From a checkpoint of a small image flow-matching model: 64-pixel images.
Rows from block 3, named by matrix and row number. Rows with one number belong to one attention dimension. Each number is 500 + 50 x the weight over its row's rms, rounded and kept within 0 to 999. All counts start at 0. Numbers have three digits each. After the name is the row's rms in percent of the matrix's.
# v: attention value (model.blocks.3.attn.v.weight, 192x192), inputs 0-191
# proj: attention output (model.blocks.3.attn.proj.weight, 192x192, transposed), outputs 0-191
v.30 100:461375390480416465494453505539520486521453527512537529551487503540449467525526468544505503568564491502535534432434471560473526553509478471539503411506560466531371460466396578517453441472438494457470425536493545554465509534449506499483534521537502367381559542471551536500548476447476491522477500511452548490429547519508494494577477514565498494546441464602478429444520610524455374535383543551495528519574494460489488514592520500514499476462460489501498596448491531478553491435490407545451503532525521593455516574538505543531352421432570505478475491371458524493504398448435471522
v.31 087:541420490494508460523507531600525510513463553565410511431433500534485429513526562490489539512451475557455551525381493593431503571464509426501551548542506518492510440543445470637522476480518438540538578503579474526446597534485413366522512468526592479406541432554508509556442475508473487514480554480381518525592455479446573516494478496471494377534490509560438461495432607569527487525501609541544564472546461519485570486423579580486512555506599646521447473488520505539535468509485562438457475547432492563476494488511616447497512470479502548513523482494493460541483559524479556498
v.32 099:555452501500520421497396498557504451502514540496437519501527481455506520458448481441547441567485475521471485508469532485452532455519486452493409477535470445605499423441516484482560510468447425545576497503391502500526508429543448462446504559440517468523497441479586442549474410455618438505499533488537446492524426453451495448496501463547465478526561532408477544495463634509507428431481586435441475545432554509437503475472410493456468399507469666489448560476545534632563553521491574505544527509477489480450527563406481488476469508436483436535545483489534414490516483506465398336
v.33 092:372496559466501538531450491551514559532511529479402541576543399546526481429458363531443540502494571535492456496510469491520531516514533535476466501509487611480449470365599594520438425594471589508512544501480512460426517457475469498431514524427523516499525524491506544655561474527414407539541457476483585455507542453466451418515496524446527496440540553419480464520566464515582511519603489530496504571512466510501554481544522436462519475503519562505502457465531545541459605527495458509484386488434520501479410563542459517663552568511492510441492493485436489483519534501487518608
v.34 086:512450487487553496447529425371523585522446542483559533435573567464486562521517577531534574455459466507452454494453518506461461480549486598432422432534585477465485471522419538491473495383473453473472484479456463518462446412481481408489444464477465402500471509478410595429463460363504487473579503495483482500434476487506527437493530557487458492583520526529440488467422498535463384554482492595497387518450403590479429545482535487522514490524569466491497521537497480501478513495412592453425449530602495402418435572520515535471506478489470424485466531509485494396467463575565525442
v.35 093:493593578550545637555553539489485436477532478545586459464483419475470541506429414453425477555491490402511530555412454487533482432440526410472478537454580465618559521475569519435475574508475540529496529430543585472592464408547541474519584505386476549587514540547583502486475515617545524484481522516581447475564429454575475582468571435484462497420583503438453544550489529560544516523492458482507500543461551490477468456432486477474516530517575515483523546544418547567493573527469599511513474481479438482540534441506514494565570551545485486565445492395482441486492533462514516458
v.36 086:497439438489524510453480546513514481480475555548470471466519461491520571450519550536503593506509518503493500494448470512596442522558473600524468512507478541585503499451444487496542492461550451528503478469481402475521619506428481475491542429496442588462572439497503474527429436491469416601572558445508528385480621506301518512480464510509434545543477446491466551484454575567539483511506515560488491467506454592482544480461490443426392454452423532554624549531533501593430394454522527475404418575583479533429480584483475523487500526477514494460489468409510449509531493547562566498
v.37 085:600447558517463417440470539571518485511467487460491400452446518468590474462489444464433461523428524468603548486494514508480558536479436531461574574510482432443509481460401565587406480552539520530479545482562457500463485529466520497508458409424525477450529582528442604563443512527461541461530454450415488508454433516552531619454494573434508502528600502447515488543407558643574475461506530469582527541534456532446538536526626518507431432471475472467513491490545519487549508395498448503560460354438516561464478457524474495501514493478484530522422511492480439519454433528541427557
v.38 105:382641530519476450527543458505497523417601386448535449578615501550454500501472456550473536467506552534558488465462460529552526475545479573450534499512453502500508504484530486567499433463482552474599618501522492496521426470477584520446507543453515466543501507497496537476446426410479453437672493486461562479504471522528578480491415484495495567493457439641594396515547477436483521470487456509550482537450547530467499476527373448464518481496469446547545485563484495491435501494518455611399518503531444496527542631568427555498517520454512575523555526423482464478484453507513507479
v.39 097:563522475531548446520433522552481488441507578536489508440444486453506564437470413487489384508469506481490536458520544514396523482568474482445497515526530380491599454444545563481491580567495597523453451530577536520486462572600434483532512501395485439534510526529459500517449572477521467502433574480471416568484493526437482502405539451537534496604601489446553504435495510574557544449486413433532534509393419493500521490447462482431585498428456480417519460488516494520508466469514529528567511457391551431592465464501575456556476452624565467493454472498489577448533464483444399524
v.40 089:527379494394475532473504471546545506453603484564545476493541483475503469523430513435492492404462532594505564514408558529465554538525544519567509498478444524451408441558499541646507578548433461456524515495502468501488473570426543467517512407427524495473545479495453496539492592410518576398506516511473557485556428477568483447497507507483503458521422481567501469482451548533511511509342495484504487513529486598446506502484571616477447462506538555545542488552539442520565446463419434503547366507458536458467455551508534474612424498517413516423466489452444576548488515433479461461
v.41 086:468554483526437481535520542539530530482545481444536501475439576484520517480464483424479463454504526527664565452434410441540498602496437408509470428480472370536589416469543494544502495557460533449508565467425518470541515466555580566455601484444492575536419475545490517442510520505483520465544414512525579506532516425468533480494599494506519493469530471469578507511578503648442448506481512411459529499549576530453534464548386605574597424459571456470470480521485502485496469448509534521505577448580504579564553509445422503543518410487509493532524493468451464454475486419471479567
v.42 095:569359541550517525507556526611475463469495506508561506465460518511486558498528551544499498546474394480544494593456516564383386513501518516558555566535395467487489496594499462581499530501539472471420429558542555491581535481486450508456527535560493499540526455497550557472510520434605590518440495390513505563505486475475574540440492541447581501460519460534456483539612571570454486559487513511564495413532490366511489506540541565527514527496514535580508507448515497560498432603539566439547538524559515586468496460529583465477470479399469420560556460500435586491490526498514472404
v.43 097:459501463530505454512493411579457516529620463430538475547502551545510411508458412488514554521527545409552503517523516516559578496442501476464521528422468452318455523462515475492468504493478517461563529498556502538440507530420484503456489580397431470473535409442454522489498358536439435483552485431536450431502564487477505433502450536429453478460532392537512637509582457525495495471463503566506440515528533472538515405486520427512486537493513457562434470532542442401453552427508414639430482517504473448518538574494522525541440490476449528482448512469546493428566435550530570525
v.44 097:536471571483505499502461530509515475514559505531441503474577578407474485478453535422477578489549511568422481512492658440493495515527547449639442406503557547507459395506534555468460490639468500504440528509527530488458563530552504439534485433464493522528441566566501440545556571476487585512399467568518496556636524464545490508546514477509552448476435551414485490451538487488473507550446510449506569528574461461490550528483444507544568547629516537516525500523427460523560448588524539461549524442466523498566515411479580443447526625508501549461493563517503476413451509397529519456
v.45 080:504536521484531467478472537541561423447572607423590501584484499513486518493416440546394549545523483391448516468435512547506488464466629496496462464415513417428510503496472500523482422441520554450509469523501426525503419405423557561439565525474501568496491445503416589546476518542481531469557502404447520519364462452538534423515524460520493465585517446457460402559561509476517430568465391492521520422547506441558487391572484481553521463550509447522501477547502484573481472591491491450522461487501501527500398556465490564580535510581431544474497529552531457506510448450573546551
v.46 092:561411523427473501513539503533494502618497512468459484490459504467529513567484404457567542520422523551499529380425599542419478443522450563551504547546532506482492500489602463475515594470463521651439532536482426642521561542419450500434477486425459520496479504465475459451509611448468528488425552549424487493492454496507493536494399499427560423527524457470543458432529534515568489497424509504493525449598538527517465431447481563560448422476507525557431543520471506442517488378503499490502413515501465460476499436494472422504455488512517487585488481531512566459478452407520392392
v.47 092:509501479531493508445532573533588500412608571522424498472542403469397523466456492470461538500517491442463519472475477470496456461476484457526442474515580507485431398425435615553522478507560472469471500547500554498526482514583566442476559479559556547486618529485516491583469547447573539533510556470450524478534473470567556488551540467515587529531569526538436489435462517569614396474476601437563463544546505536495467503422430468516575519523413483434495469485558571559590496488493551489496513443433476431601515423449525507495446574439571530553549546484463486542507469562504625399
v.48 084:437516495558451530476480558502468471449454546466594389476499415543457497518528491502520494525551487454456520595426511471517480510518520498474485491463517500530473500354484584501504422424438588491430398484499456539537526454508491552553516435449420500559478560474465442476482538603446583462493505403485572476399535384548453432484534522451535495589616511452464504552480568496561532570476463518453523435502541453440427594588491515490521461508424461399613515530535494523536435430523523413549492492524550556567398497513461508550531547521554489554483582569482501456502384520478483451
v.49 079:480494522538509556552506496540475532524455622511517490452502544504503467550550465429535463504546524567541489545473546486531529397508449585510482517470573436521530484466439589524546409545478561480494576473521558409444425517517341449602469408579493571530470496555459517450507507480419411589487423529390479491532651524482497471533432520495494462499484433511488583470537464529493527506515491392449532467508497619409461524549544484521516528387588487507400507510505553454479537402465491598498530447542432445528467487503574488526453455449438509501464458513548456489508567550547448572
v.50 082:563529519616492562457542446431495444462536628401497517580523652498505499450566542519538508489425514532421531502496480458514502578605519494538448496495526437460513495502604527439474485478559541520439441570566454487494416431563544526482510591477506483446463514498507484510483430499487555430612558462466515520536521443477498539407458429422500483527500508496449534517553577482507399496491526535521480445444575421454526496446455503528561534575468449459472541470484512438495614552384496452492561489479437480495482527536435436501564444529548487515423556462519516467418527532538545327
v.51 113:480486535568529497528510472555475485479519493384522401515534462464559506507416462507527520534581408432495457523484451506511583411389532413419430510420488626400436533462557592443445457416482559514503541515541491593479560476507610459412450452509433508528503541504512503396551467436455414483547420471474564411544522432418505478523438495506533498508527460491512602518604496493540495513534511568557503589528527394483460401525480498498508488606482513471547466480502537507481522486455404501540459464462507513461472581549510519575556519458554483575556555544415468460481486442536467471
v.52 100:480448563607508520498485528529433450486447534482501458471483468522612583453492539488512541537444451565557480533567596537401538429534578414443444504503495458590469483487485500514476530443494487460496528523558414629537530517482463551483440519523508616478537595537583501452541498440516530462458491568514482523493461508497551551486482632555539455537486615531509480576554473577570468491433569544540516489453515447600444547471468471498516482586441598466510551472511403504559473567475443464548469578422533551460473498438476545543521606554567414574535526610473526485510465492562461457
v.53 098:535462609522521505521471510414480474556496514477496584555597521412568621520455486550475507456508456467432513439493570413541562520644507517528450463510396505415405505492534464428440444538464486505541449562490507469498381512573466512427532529517433564493513607489542549490581625476468508500505485413504554404550505405555429484537529542587487491526484541482473376492496462395530475527568566462473473559533527442439432507494509438574511510525568464523481482498535508460499546533478456520478445469508486453543453517467424625481580540527537492477422553539470548543480463528575506479
v.54 091:509411511435526515455447400523526532539485521472550501519436465505501492515429407520439526510467465436535557501522564405401550492414493451453599548465491625481533570468551464476558547408506460590495472475553458581493482493493454460478534557439517388487494438521564566396554429494531491502485500483543426524551470429558465568533574541526448472437553447500454633417548566517505439461449561536475511555374530484371594528487435469426595512592438511509474491482499505513431510561506564513532455536506500447489548452525478538416488485511492498430488520435464535518601537486505529500
v.55 088:483491546512550481576511483557438493563545570506422533509529482524517493508496507490499505534523490489449559476454433572539577437417516370515438503511437456481576428474596535553485408509443515500495500557515474549429513557531596459379437468523459475494555543503572515533489427534385482420536535462518446531542497498397504426449396509428535446547369592492411450472530494497543495559503434582531534520515455506484542473578514553469540487562554582446432416513477567494421599425451566441523438512444513467512457537592608549545575548472516513465550462455463491551496514536463510493
v.56 082:473533534533531362550553542580433538503429517470498502546546490424538451460505467430515517497426540552473515485554541553528493471524417530534492532497412510578447539447438572443491428559572424514442591426473439514461512546451447479438414525511426483518467428512544490518490471423511449491634556477464526367469431500466605430432510534555484481528432543473586450543525511551526504540448578489485557556499508547514483508525485484465474446485466527614513546563502509573542495489495422488529445378451459539431476631546486563460537620479495575519505514568419518414496511473539516474
v.57 094:443563425543514512487521396450576587374504499510507376499454487550484406454498507550446492491539570486449581494450522523502500517536521521506502465448572541412543537523657542626476570522533495436550526419603446477504504476510581547498518530447471514487550519397482504532541483501517433483556480580519470490512551541516521532495407535573540563399482544529499576477518467521408496535509442573510496515498477414539536558634473497463555564529502504465532504535475478483472499365518424535503517432445499419482554455463583470609516474435472542442502494445473465485511523553484561600
v.58 092:492499531436344470553453517527569470470425518505488431514516522462446521525509439553509481556585474517522497444456505486557589429517455591545457483518500552479492440516404527489487413484503528470494518469465492503420487466443532505446499400565533442448519540514551581553496491458467516588434540494452529472411448487641563582539530458508482515548478480554473408379507548572571532510486507415538600469517559452449528534507461443601528506473510403493531477431467536578574440507531445453446482368500512451454523423550518459486458518525489556511593507487536483645474462487542429566
v.59 081:387505491537485477506555430562545458448677434423492497474504401513476471536499452572477518531513564443510502488496568515477535586430416459442532427543471542406479537494491502532476506445464539528537489548496476533511549411501451520423498557394527408540480478472502489493565437493536527585551454563499561470448475533547542485484468451506504577457537498517565512577575333396401515538493488535452499492511492530477505500596453530494532558596497479490405506534544499470424471400569520584528527551581502520500461457567458520404544436423448461492589503569477510550538515478513451548
v.60 086:526457573617526535515493466502451491556532497510498515469564473493513431487532505467542443563510436609428483529442440458565512502511491487590404523476423532530532508522602512481454510574500518518455448534464574560525588554524529418541489535552430550534490637444558474513454580475484552481522519474573509406456544535454406540520453498499535517496538462438468464473478450487533489507578565543524593500596492525554458443494389581434504441622581618452622499485460457517450500485461544481563517472404509491556449516467543459479483516476565416496479428517496525491435381445484436450
v.61 091:524468534528568484492521556438589478498600511500536521527536551465562486496458530547495462564555369505464508458499490564478529459538487527491412444521447575414428503517572478464495462426489496571495397491478467489524496400549516451466503386521490561523503537494472442489550433410471530576501455401567532465499534450379492393516435474461509532498515469464422508451472500478521496517572476530507517460563553524519465445478488438388453514524456575545559528524499482484430437597407598458513518397472452514527471562497502418368552482499533458521526604547466584430506502495486561360
v.62 093:531555467546517480472531537510542474406503464450524434564448494492501463471527412486523524522392507463458526512422473431429491421464440369504537519483467495612488506465368560551559473503513477538567514500520422560525456522510486483530520513482439510540563499505431487470482476534498470463525508444479435556521412393591486468390474479477474395571605589398469521444472468517530529459509489463546569472438423515591492515496457549581551492584465483499512529447520568570587550566445516538486521443470568432536451428482461507464557410536509422486480527629532462538538444427510464397
v.63 081:508434503579443512475515506456560476527548512456429540493477478485516539388488527468466513427434544558527543515446546416440576486498443490442465536521376511545450556546391491526496537522454520486458552502422370501541388575493454502574495432581505628508433417517472518496416525497530558456594514567498480452527556465535552512452416471508529457487479486471527411490455481567473486510519559391515458505461396574525550490495504487603491405443452487467513433503521532446624470510490530454453494480454468459502538543474400472476546534458410470608475482588499488547526500587583557495
v.64 096:535450388475439460488463541438567469532565486493564464538556496491474535492434506491481612572525425560416493450512490511521593473448499497519488507498495488475472587613487465459525519476567498504486477587479506457414526486489528487566524552578475525377440580472492514563525494441535479591491540428453484475446515478482536548541370470566427541506602492539447431463499429510437439437518553428500514491559488533389539472557425566571560507473415444556559511445502495550493500480472531519543511444565498566422555497455438519381487451456531388489514538609489588518584473450566495459
v.65 098:566637465591492527514514536406491515532491459516587521615577542492523558500518524504487479486507546607558449481510523550534502554502492506398493488531484527588500549533413536441512510467439458479435458475547461506562429459546488519535561522499476518543486580502412488457513448585598407440546535578485448454449358556592520556435573479575483422489476495516528478595520505452539487494509472531534446461457565457437529549605493515529462520481537413504459555537451483425444530509497456506411496548505454531455521579501465599543473592615502505579506605428514472435454483455513471495
proj.30 113:469543456444428498431482533548457537510545476494521514429506499580484510529525499510591502490446483475553579531498637551494511476471473545449529455444594482357444439545492574498556460491493603542467391509451556487564534514476509442486535405517545399625560511494414453623521611453515507499519454497405465486603461581539524521583493394544500446471531494457509494567525487512572413515501477554513491527488508529513458517503457596581430445560411431488459530460495548471410520494486505475554506553451529485485510496337465451497448478458555485473458446556487499433520480544475509503
proj.31 105:509502440577511406609451439467558557532480551526504474559489515488527455553523514510479538507511565496475547537470469430488594459439473475511514464556595472439548494542536528594568526487485467517576539503529506568529490520607510375396572485514565495568510510466533424496511530501488522420486453481520494509515500462597412572545501501462454594503457547544501485513471389452570462505487472500473506401480544442506471405397555473572496458510473579466462456518475504475483458461493577534495448517381499445418491443530536526425504526445481423644519511331485469475496585413442532551
proj.32 105:512439557500466478488410534452477450445549484489554538501512429474452500486510480459362478493479511566435447442419464526566502545433584517434583494509474514572508417495517412592442651512558486516553588528460579468483456432508518550552427418539513548469485547427459495575458490530442543497479494507585509504623448588420558512501488426499509500586556548465508483455491498514483513521516587530483465526451460513464486453620519395621572480432431509533491548517530605451554482512514530406460512503556527544494406547462509602494499543505557490483461470561455498516524418460533539541
proj.33 110:432527520493518420625524569501488532477504431576418480427444465509473462394446483503578550523522446506564543535505466534514535464561517495482597462439577557577567520472417486549582453494435504445562524549469404386416434529510423566500531507514583469500490517473513495519508537490573483562500519541478511518437571448476540557452563423594543492505446461485481502562539463385569573501534484498557489499573543554509587523498512471457394480513534546536571511554540585493510526536514556526473496551562512424617449466535513528442454522520529629456545504542539561513550547486566608440
proj.34 098:511477461541420450495636525536564661511464504499534523511529553521472508514506461599493455528540451492530435538464478529574471577464436465601440566506604594413494584497502469535523524501527520489479490528465511524530441488484526545500408441500492473499495488487466515506450460448491399530550415488552468432523438578565449474536558548577442479517514466415460508545550499422587474526518469459459496477504543548493443516510486538478527469520572528464513413433487511488460544501510472540514446504529521491437540497389598455428560401492568637539492514639574506585414519534591425552
proj.35 095:437531461453530525563480466486516456444470587493504491543515452537444520519572426492394474538533497579378429391493507459455427490546516519596515571445521450531501526491479448602508506481579494417474630513556468468477507463468535482540516424508486447422476540564514513467497455479491545450510468470507454518522489534492569449448413489531469491427557500548451553475503522602423624503437451496433530438566525415472472553431484559435519565551512614500488465566529446501565465495441506446601481521509433495545404580482494476373467498514551390488492580568480484476521432523473575433
proj.36 097:497490638470431457492413518512500509471513496487513491521524462546523529504493402541553435528460461504573494522512519447537611521451404542472461542497534547453495494505463401496512450491469510414488534592490441401471524479410536512389471462487459569506558576509509489592468464519518477509529559469548510526511516530349481413403588456445473475578518472510486500506502480492506502358469449473447573573505502578531422521494511562556515450550499585385459439498480569460502420475536456532403469548502474458542534471467510498658477457503545496393471491582456469501442415566516478546
proj.37 103:516521426548428380509532410457441413537470435472489533504474534540518470469508491504569541561563576540448512479537487558491489550588593477524514438512453533479416609573508574518536510484435456511528497459506482484505532560453520546517498437597392450510555463524537533430477547513527525574521465488491492424510512555397477398529471585409417410487519505590525558363458510495479444540539558560479497541512505476602511448519470466424380466496458455450471458551458528472498511436484547511455459498460523590529373573498468422499546492542481535521495479479572573424500440537487502613
proj.38 101:558566518441502485584450488484522535450553495505552531521521485581440518535563504559502585531476507466461504503570550435457551498442449518534591553489494491549579491411421622428504478461527542526555658473484447460470519483533418498443561482533525453504390494513501566473509554431513508484516440450473474609617474482601521504437531429560430481453499533506568565429548397513569446473549531544526539485502549573491437436503616516408528439509565477522495455496496545527540468590507522534600580504538495449440505492460490563491433450543526570521460562609458551517515416460531517475
proj.39 084:526518440505483572451430491503427521579482555480511536548547524466506512502588491568508524524478576472485600479456468464476512563488539527533536575543393484562512539453426507522468414484581483567508489511504501510487497535516488569561502483548546457458584451500415449498500407520531452489511602567543633408467472571380537448400534466512526440509403539503517556576512538571459501482475415475544501480510512433641523403476507487402468547507458549512450568502557417494530464485516558548461543463426486520495461523530522449376489487528550459518536493608565595510498397508425419508
proj.40 112:507495474416559619536509422527463461453544453413514503578511518472565571502504524552482532463450443573462517525508491501484477473507535652530570550525458485406441552500481515423464383517539417546425472477522523451474568568571543540594477549555564491547525494582510540526499485569549477502406546561529444569580570570472511525461514446471423551473521498533511484495498507477570538391568569534484511540511488483510505554537379444464530439518553433406495451512484484477483512482514527532542474483506506555500459634500334511538512443526443496504496555555518605491593565547457490429
proj.41 107:525496482472370550540498527451484482454548512498516521470466503554441526486526487487541581522510549455444486519481459469362486527541533382502395468446548540562558565511525581540513404411476521480474472550469414504457502453520533553501618502475569525440512529535491483499542474477490459457431456490535420506597522481401504439442497436574477439505511562505542470503481519412461528440567482488649498484526400487419512396461563426435521583546451450483520484536457461515516453546510555380518490506477560476486501503552480455385416467513515469543481507537595536515590550430606486425
proj.42 107:463499427526476491505525519462561525420466495507569514517484480481524478453482528476494483500496576464472447521516527472437482499506474593452398328505407521506476539556567532510493470439485556511409453523478445453490493503476510499563439523471469467581469559469437519557443437469440558580561519496363436471440478528425424433506602541512470536483540549445472535501401556546545523533596461510446454591542476409448436512582471584586443492552535448398520466498499406447382506401483488485479429463480465527590546577532564465541488513494581577530528396478557517518448486503496498524
proj.43 090:576562603501500489553479489499511507440538518489515488542476486439461534499455484462472532523484405435445609562599409498484554518447512531463452525570618415464480472440472539542532467481457512572606564487540509610462449474528469491550550442492557453523505552550470417580453525487536510549460477486470460486525442457650485435493489495518553550497441495431522440559516376487444505493528430450517471537557483591569553497517483425548428511426467508434513556515460438478516504507500474478574506448494482444554464439414437536466419591563449610524547489518434459452576404575427512537
proj.44 098:419533518412460446444562492528457463507495454452413493494509578630557471478529534391467413480495495545500502534496401570569508460486488525447541531479487486604536460541509498513493598494526486492453519559507534411538474533495509491604565586563497461496431503600487508496476465475484441504450416578483469553415497491650407514457426548469444532485591498475510464493557561507508490458453587579472457515571473478485524517527474462558510414549604499466494500504558500443512498546489484528608423520528483477549571501533411525535532487477467348470451468535524436542551554519517475357
proj.45 095:522537484466533403464574500489487488555470500499489510453482497481497503456532503410570466535575503394571517444512501531482510483519355415509457534430553496534532565437489577474551544486410496479469571531559498494448455454542433487525516533470483418522576563453474602470485495472446446511471566570395416503452574514478505489527398549568453387545540489532535503440521457476481584650586436477483441482534487540498484446533535479440467480567590567517502488495502504393461531555544497525421497531560446515465398480471471461402522531572493492429500504615542567492499550442446519388
proj.46 112:535395441399460500451559512462482484458513481435541492537449537323481493562483529556438514481532552554439519576460507481494542481444612603455603505558538517536462449507529542520377484494578361455463500501419479481506492527597496517513450530562423556536466514444456496473534491475513538523462519529551457494641531578500478534544520522440477521488454513477465571520490566509457440593473599488536506583433490448580441478428485459483428543465507543450446469463486497486568479503538476346517480440534540577510529558491460438532422467472523449539498428543467499447498443430517498548
proj.47 103:548523543475545465486539547498497456383550454537552502494523472466520523477500550575379595494423469558524502481521436463519445503424408556412520559526498515495522460507389515448530626498515525532491592482429510560504492491463486465489462529568442484477618526544501601503459489476450547525546556436514531492461481484422586386629421445489489474562555498418504503438476451524510521447600569505465476540495458515498452473425504593428586514487510544583541543438514580514452514490514497603456554472468548499508424513458576506534513554472455397538539491520543604583515474596469455536
proj.48 102:455501433494366464505509509472516550596492653504512507503526501637442493544575468480464530520508564479508545496464506500543471464529475444549439528456479522595447551584383572483543553465396481509470489497469512482540498506535506477452462396537456530496505509512536544413496334449528482501487535531466436403605501486484532493545461481519469501520438581474626526442485539556419537542549574535507540517433439487485481484474556486437482519571544473509556489488520501569398521563502525460403474503564504543445481578513538456466474421465521553406533524650501493541421480564536500471
proj.49 093:478548506457360533525528477555485580488471461538508527448511553571447524525519506486580596487560511552535546475402495508537491523468634553532490434507543498499443547533484446506438509501515472544513513526530519365451535575456494531461457464503520476485591398461373457405531462442654478464433413494454494476498488454432491522561554528420459512503412475545531511440494535397462398578456522552617518487525556528457470603464494532505615499513530520543506433521502576535475547452509545452448476537554527479479424517563440427482506478468498500508506579586458459477434433514497436468
proj.50 091:588493476592462499463522505482453558398524523501393479646551544462482429439489443514430488584464520473431494455494513467469441449463460471480485406553523462535453609470398468561436551526599494561459577478430501435506515494506523582545617455548490508546517576539403569612474498514484519503582508574456576536487514467496498505437524461549526507539498490459482466585409454498640483486444528419375499456518439456484503423449490405458430542483427444467465456564499523527467520491450536531540506534424434496514493476413540466459514553549517420475520542493460458508522501501539506547
proj.51 105:414472523568533467491577534499550524463445443537558469457477542492493488518504511488459620536516477515473478537432471435465490491598476453565385518521471529408471465531392564544530490493416436439584536478492510516511542560493558511416542432419474461529449405523492468474508470395557442463459452440399491490480464521546432507393495509613543529504647495476461517454422541402463482481469503498484499550459533483424462519467507354424410537506504472508542479500464512593495511548482469445456532512461531487544601445480508623473523427400478588472540498513470449549525431498465516444
proj.52 099:508440459576553523417492511483543504503415520508475501485479495405560467519443448465454486495533483558441511375481495487542414598509560449549453549493423407459503515578477585561475542499491573553434343573491481458558446505543486537484421479514504529492460531414502579483526449530452524400505472586504420549466460490515498522590403600551399536557552491474509564475499627476451559460423516504495534601513473490471435637479505470467485454497434494533474498497522478629474464440517525458445502506501534502536540464435485648563476491541542476489529551443471527529510505459550524517
proj.53 103:399505540554542522526487514506501519493443528496456518515551498587428540523529516514503491549478495531493612581436422511502489487457526421445460550530604492510489552480540503553536498548465496499516486421450603498512446541460462548447517513498439438401522465440403441524455598465628481527508521580418528484493464481527562516530490494577516361576604477438485494477537423546529480487522507480585512468450556461537509462515499421335521438520514511519484513493449473518521596504539402558470557438480550582467460462554434540428489608548411455471501493519462625520470530447581559457
proj.54 107:577484492467528539479465488400510506405556536492395536497518545436538476565501495434482449498565479510503432488479414505501429533541520517499487486467458473452504512421461424546440508566509503519455428460531489571513508475492413469462494529474522395530502542530508403411565493540519504433538459584575470543424489451527485495484550652536524413544497463500531395479445429413329524516451508535404475476535511483484534544567450346492556506403519540438479545440502447441505526493564457502458479454623436585496533471448542585515526512537537596478558493515478574485524498539509556522
proj.55 097:506520551538479518599622497564489446531448399503532505391473571552521554507451560470480517492471428457588518509516532488520399453479456505503441495513438500554518460539466462491500397472511447546612510477490425396514530574421553528512457491427548468528546458512522429433572498507492532560493475581521452467553594412456482478521480490479492459377590520483575553526543457453599525530541476505463494542541531491445540594535559549546449492496609546530466535495450529513516497468547444465421443482548462390484483472440503368575550405406440496501532453457453509443565472523558436483
proj.56 105:512507457547498466562513569544527477529468456575469470491432463597477445493467541528383531486562472536559520503529443554474587526524495385523538419465493495614536577464452590427465506428433451433479465533539473504487533475552550617505530504564475538517586588465456583498499478434482493470576510361530456446539559496582528508483533468505443461502542500519438582539515554555574513480445559561580490502596549554562366534541510488460471473579454432471504394478476529459537553511463495406523448504487539434494511539462408590563548461487508439520434445435470536541444480469517498556
proj.57 102:592549534500624466499568477577531445508576493506500493502516475554589546483481545561480496449410440393473512518511503470530400565490463530505451481522545508513496539552396491366528494512596526490435499530501429518509559496610404539435555527495545536542488428527527553464528501462503496458538504524469508558494555446568400451470462506572554467539328495539568437456559452536622488435541465496560525427492522498474531507531480660484490470516526521516507534464529589501394495507535415427492487473458469526530481448549526465433563472497524458526473514447537493449606550526451476407
proj.58 109:488516372457463499474520518424418506558466507504425501476472545526421475524502534598561555460451463510482424594537559534612497460476437515522484406490426626413531479505494517470492428561473489491515528449491488415512452531490475517433485502580491458507590475509545592461511500435534472540483496534509473434504548535605434431463460459432411497429542454474516473514479381449429559521520561582508468532468480489451574522513478489489599535535474493550491412421501579424527573531536502459504523482562611572507552477535548557407505529579419467610571488541526416529469493541577493459
proj.59 101:495504566490461415537488501508548470487497573469547515454560453455518560484544488471411510437521565449409455427529490458462475529419439430511510427526500502483569429508498541424533500491530508520411545468516519474499445513551410394530579605392595433462469366455545539541496549499506474493456413423457543548570536456589439488532455571564490556418456487548550441439534458549601431464458532466467422456458462538455478555531596605389480502492546530563464532446508473462520434506527465413504561445521507516489519495553514590583559531527487558418526495524502513477558499462564543558
proj.60 094:358495580490335471495577502590564503511481495477541496452493490435466450510419547509549561470446452538449558515410561478500455409528486568489514502592517476562436431565556521495477523498495453536436562509393539483546584484583545544494513472464486485524432486434543436501584542459560578513566548499523552493509521547411553445550534519549553451470563594477556575586536545532512455496493515493559537592485504453509545440512584474464403524424533484461438538493502458484559445495500537547559499529460546496430495505549597399496495513450587542476476422414494510494478386443488497467
proj.61 113:463484661508525473489522453520464475424506494496491511497482491440375482522408477509441502509398539540476462530494471443492523442537487597540435480473458532435541528433520453524587512519527512485569506463508527396568557463591507470434427516477527440479568417534449464432516458424444450541512521526514529574480410480395444492501483541505525455493523556537491497574559561515640452507482469417444493506470457565474555450453476615475394536535551558502522533566477491554435488534453491533470565522440415486491559495476577524647528507466414500407487527539413522605537517487487481429
proj.62 105:467517559446585491498501520441476493536457586537523529552487560413516400514429556490458513475499560489451495504484584448457485547518540416417462569469447474509471489561484521481434522491518487459485480550466396534549548469475545473438494506482404497507409553460544556456555493495436519403569565418527404555530515509461470588461471500452446499427574464581432531506440487542486662522518561435481444565530482478525488446465562484406506601515508523474450455437470475507483454364481555431457536535470537458513382533453528538501523578477466574425502458412553487511513538454555461633
proj.63 091:469466477552478443520473478489481526402512537538461491482573558471541518544544461452447558532554528566460506456513484516538564467516506440573442477557384510451471509540544634481470402480493490445506494544424527580518473480498616529506455516623459510514388502479515574531547507505497579443529543478498476505562481527429441459485476415410436464536506569519494540531480553525548487477502541505553541536522493576504481397468547634473532472453491473471472456476506515522493466394528588436393526496497414527414440546547350473408500636574587536523486499491460544540507501564506417557
proj.64 109:446506580522536453475469461524519532448496498523539484456448500484451475446461529495481515577519431536521505444453483451484473495617536513611537533456495482637552556475439501459459491519510458483489545527505513550531536505507393477613560521375488561531465450524521450464562523474492477534497498450457498564505552417474457534636412545426521504431464501567445487524580447421528555514538486568482463470522596484550513481498499509477470597637560580519493514559540413506562498578480441412469552536545548447574486518633539401475502509475458507544506545379578447535586478498529566552
proj.65 106:598475543519461509494470432541411430448512509563480503477488528457568489452581487446512434492471411580518586581399495473524527478525431387617499603503458462533486524529411519450523518489508399479421437508425424415462512477441443491510477498580513424437403499541503475540555486545571395505475502411489458495418550513505494544509474439439515520467465445538542431515531498440424505570545529482470523529437561535436541533438474485445421471552414407546520468485511472498508457528460556391520440524432467437549518473447434560469558445524481557487564547478426555504570400531517489457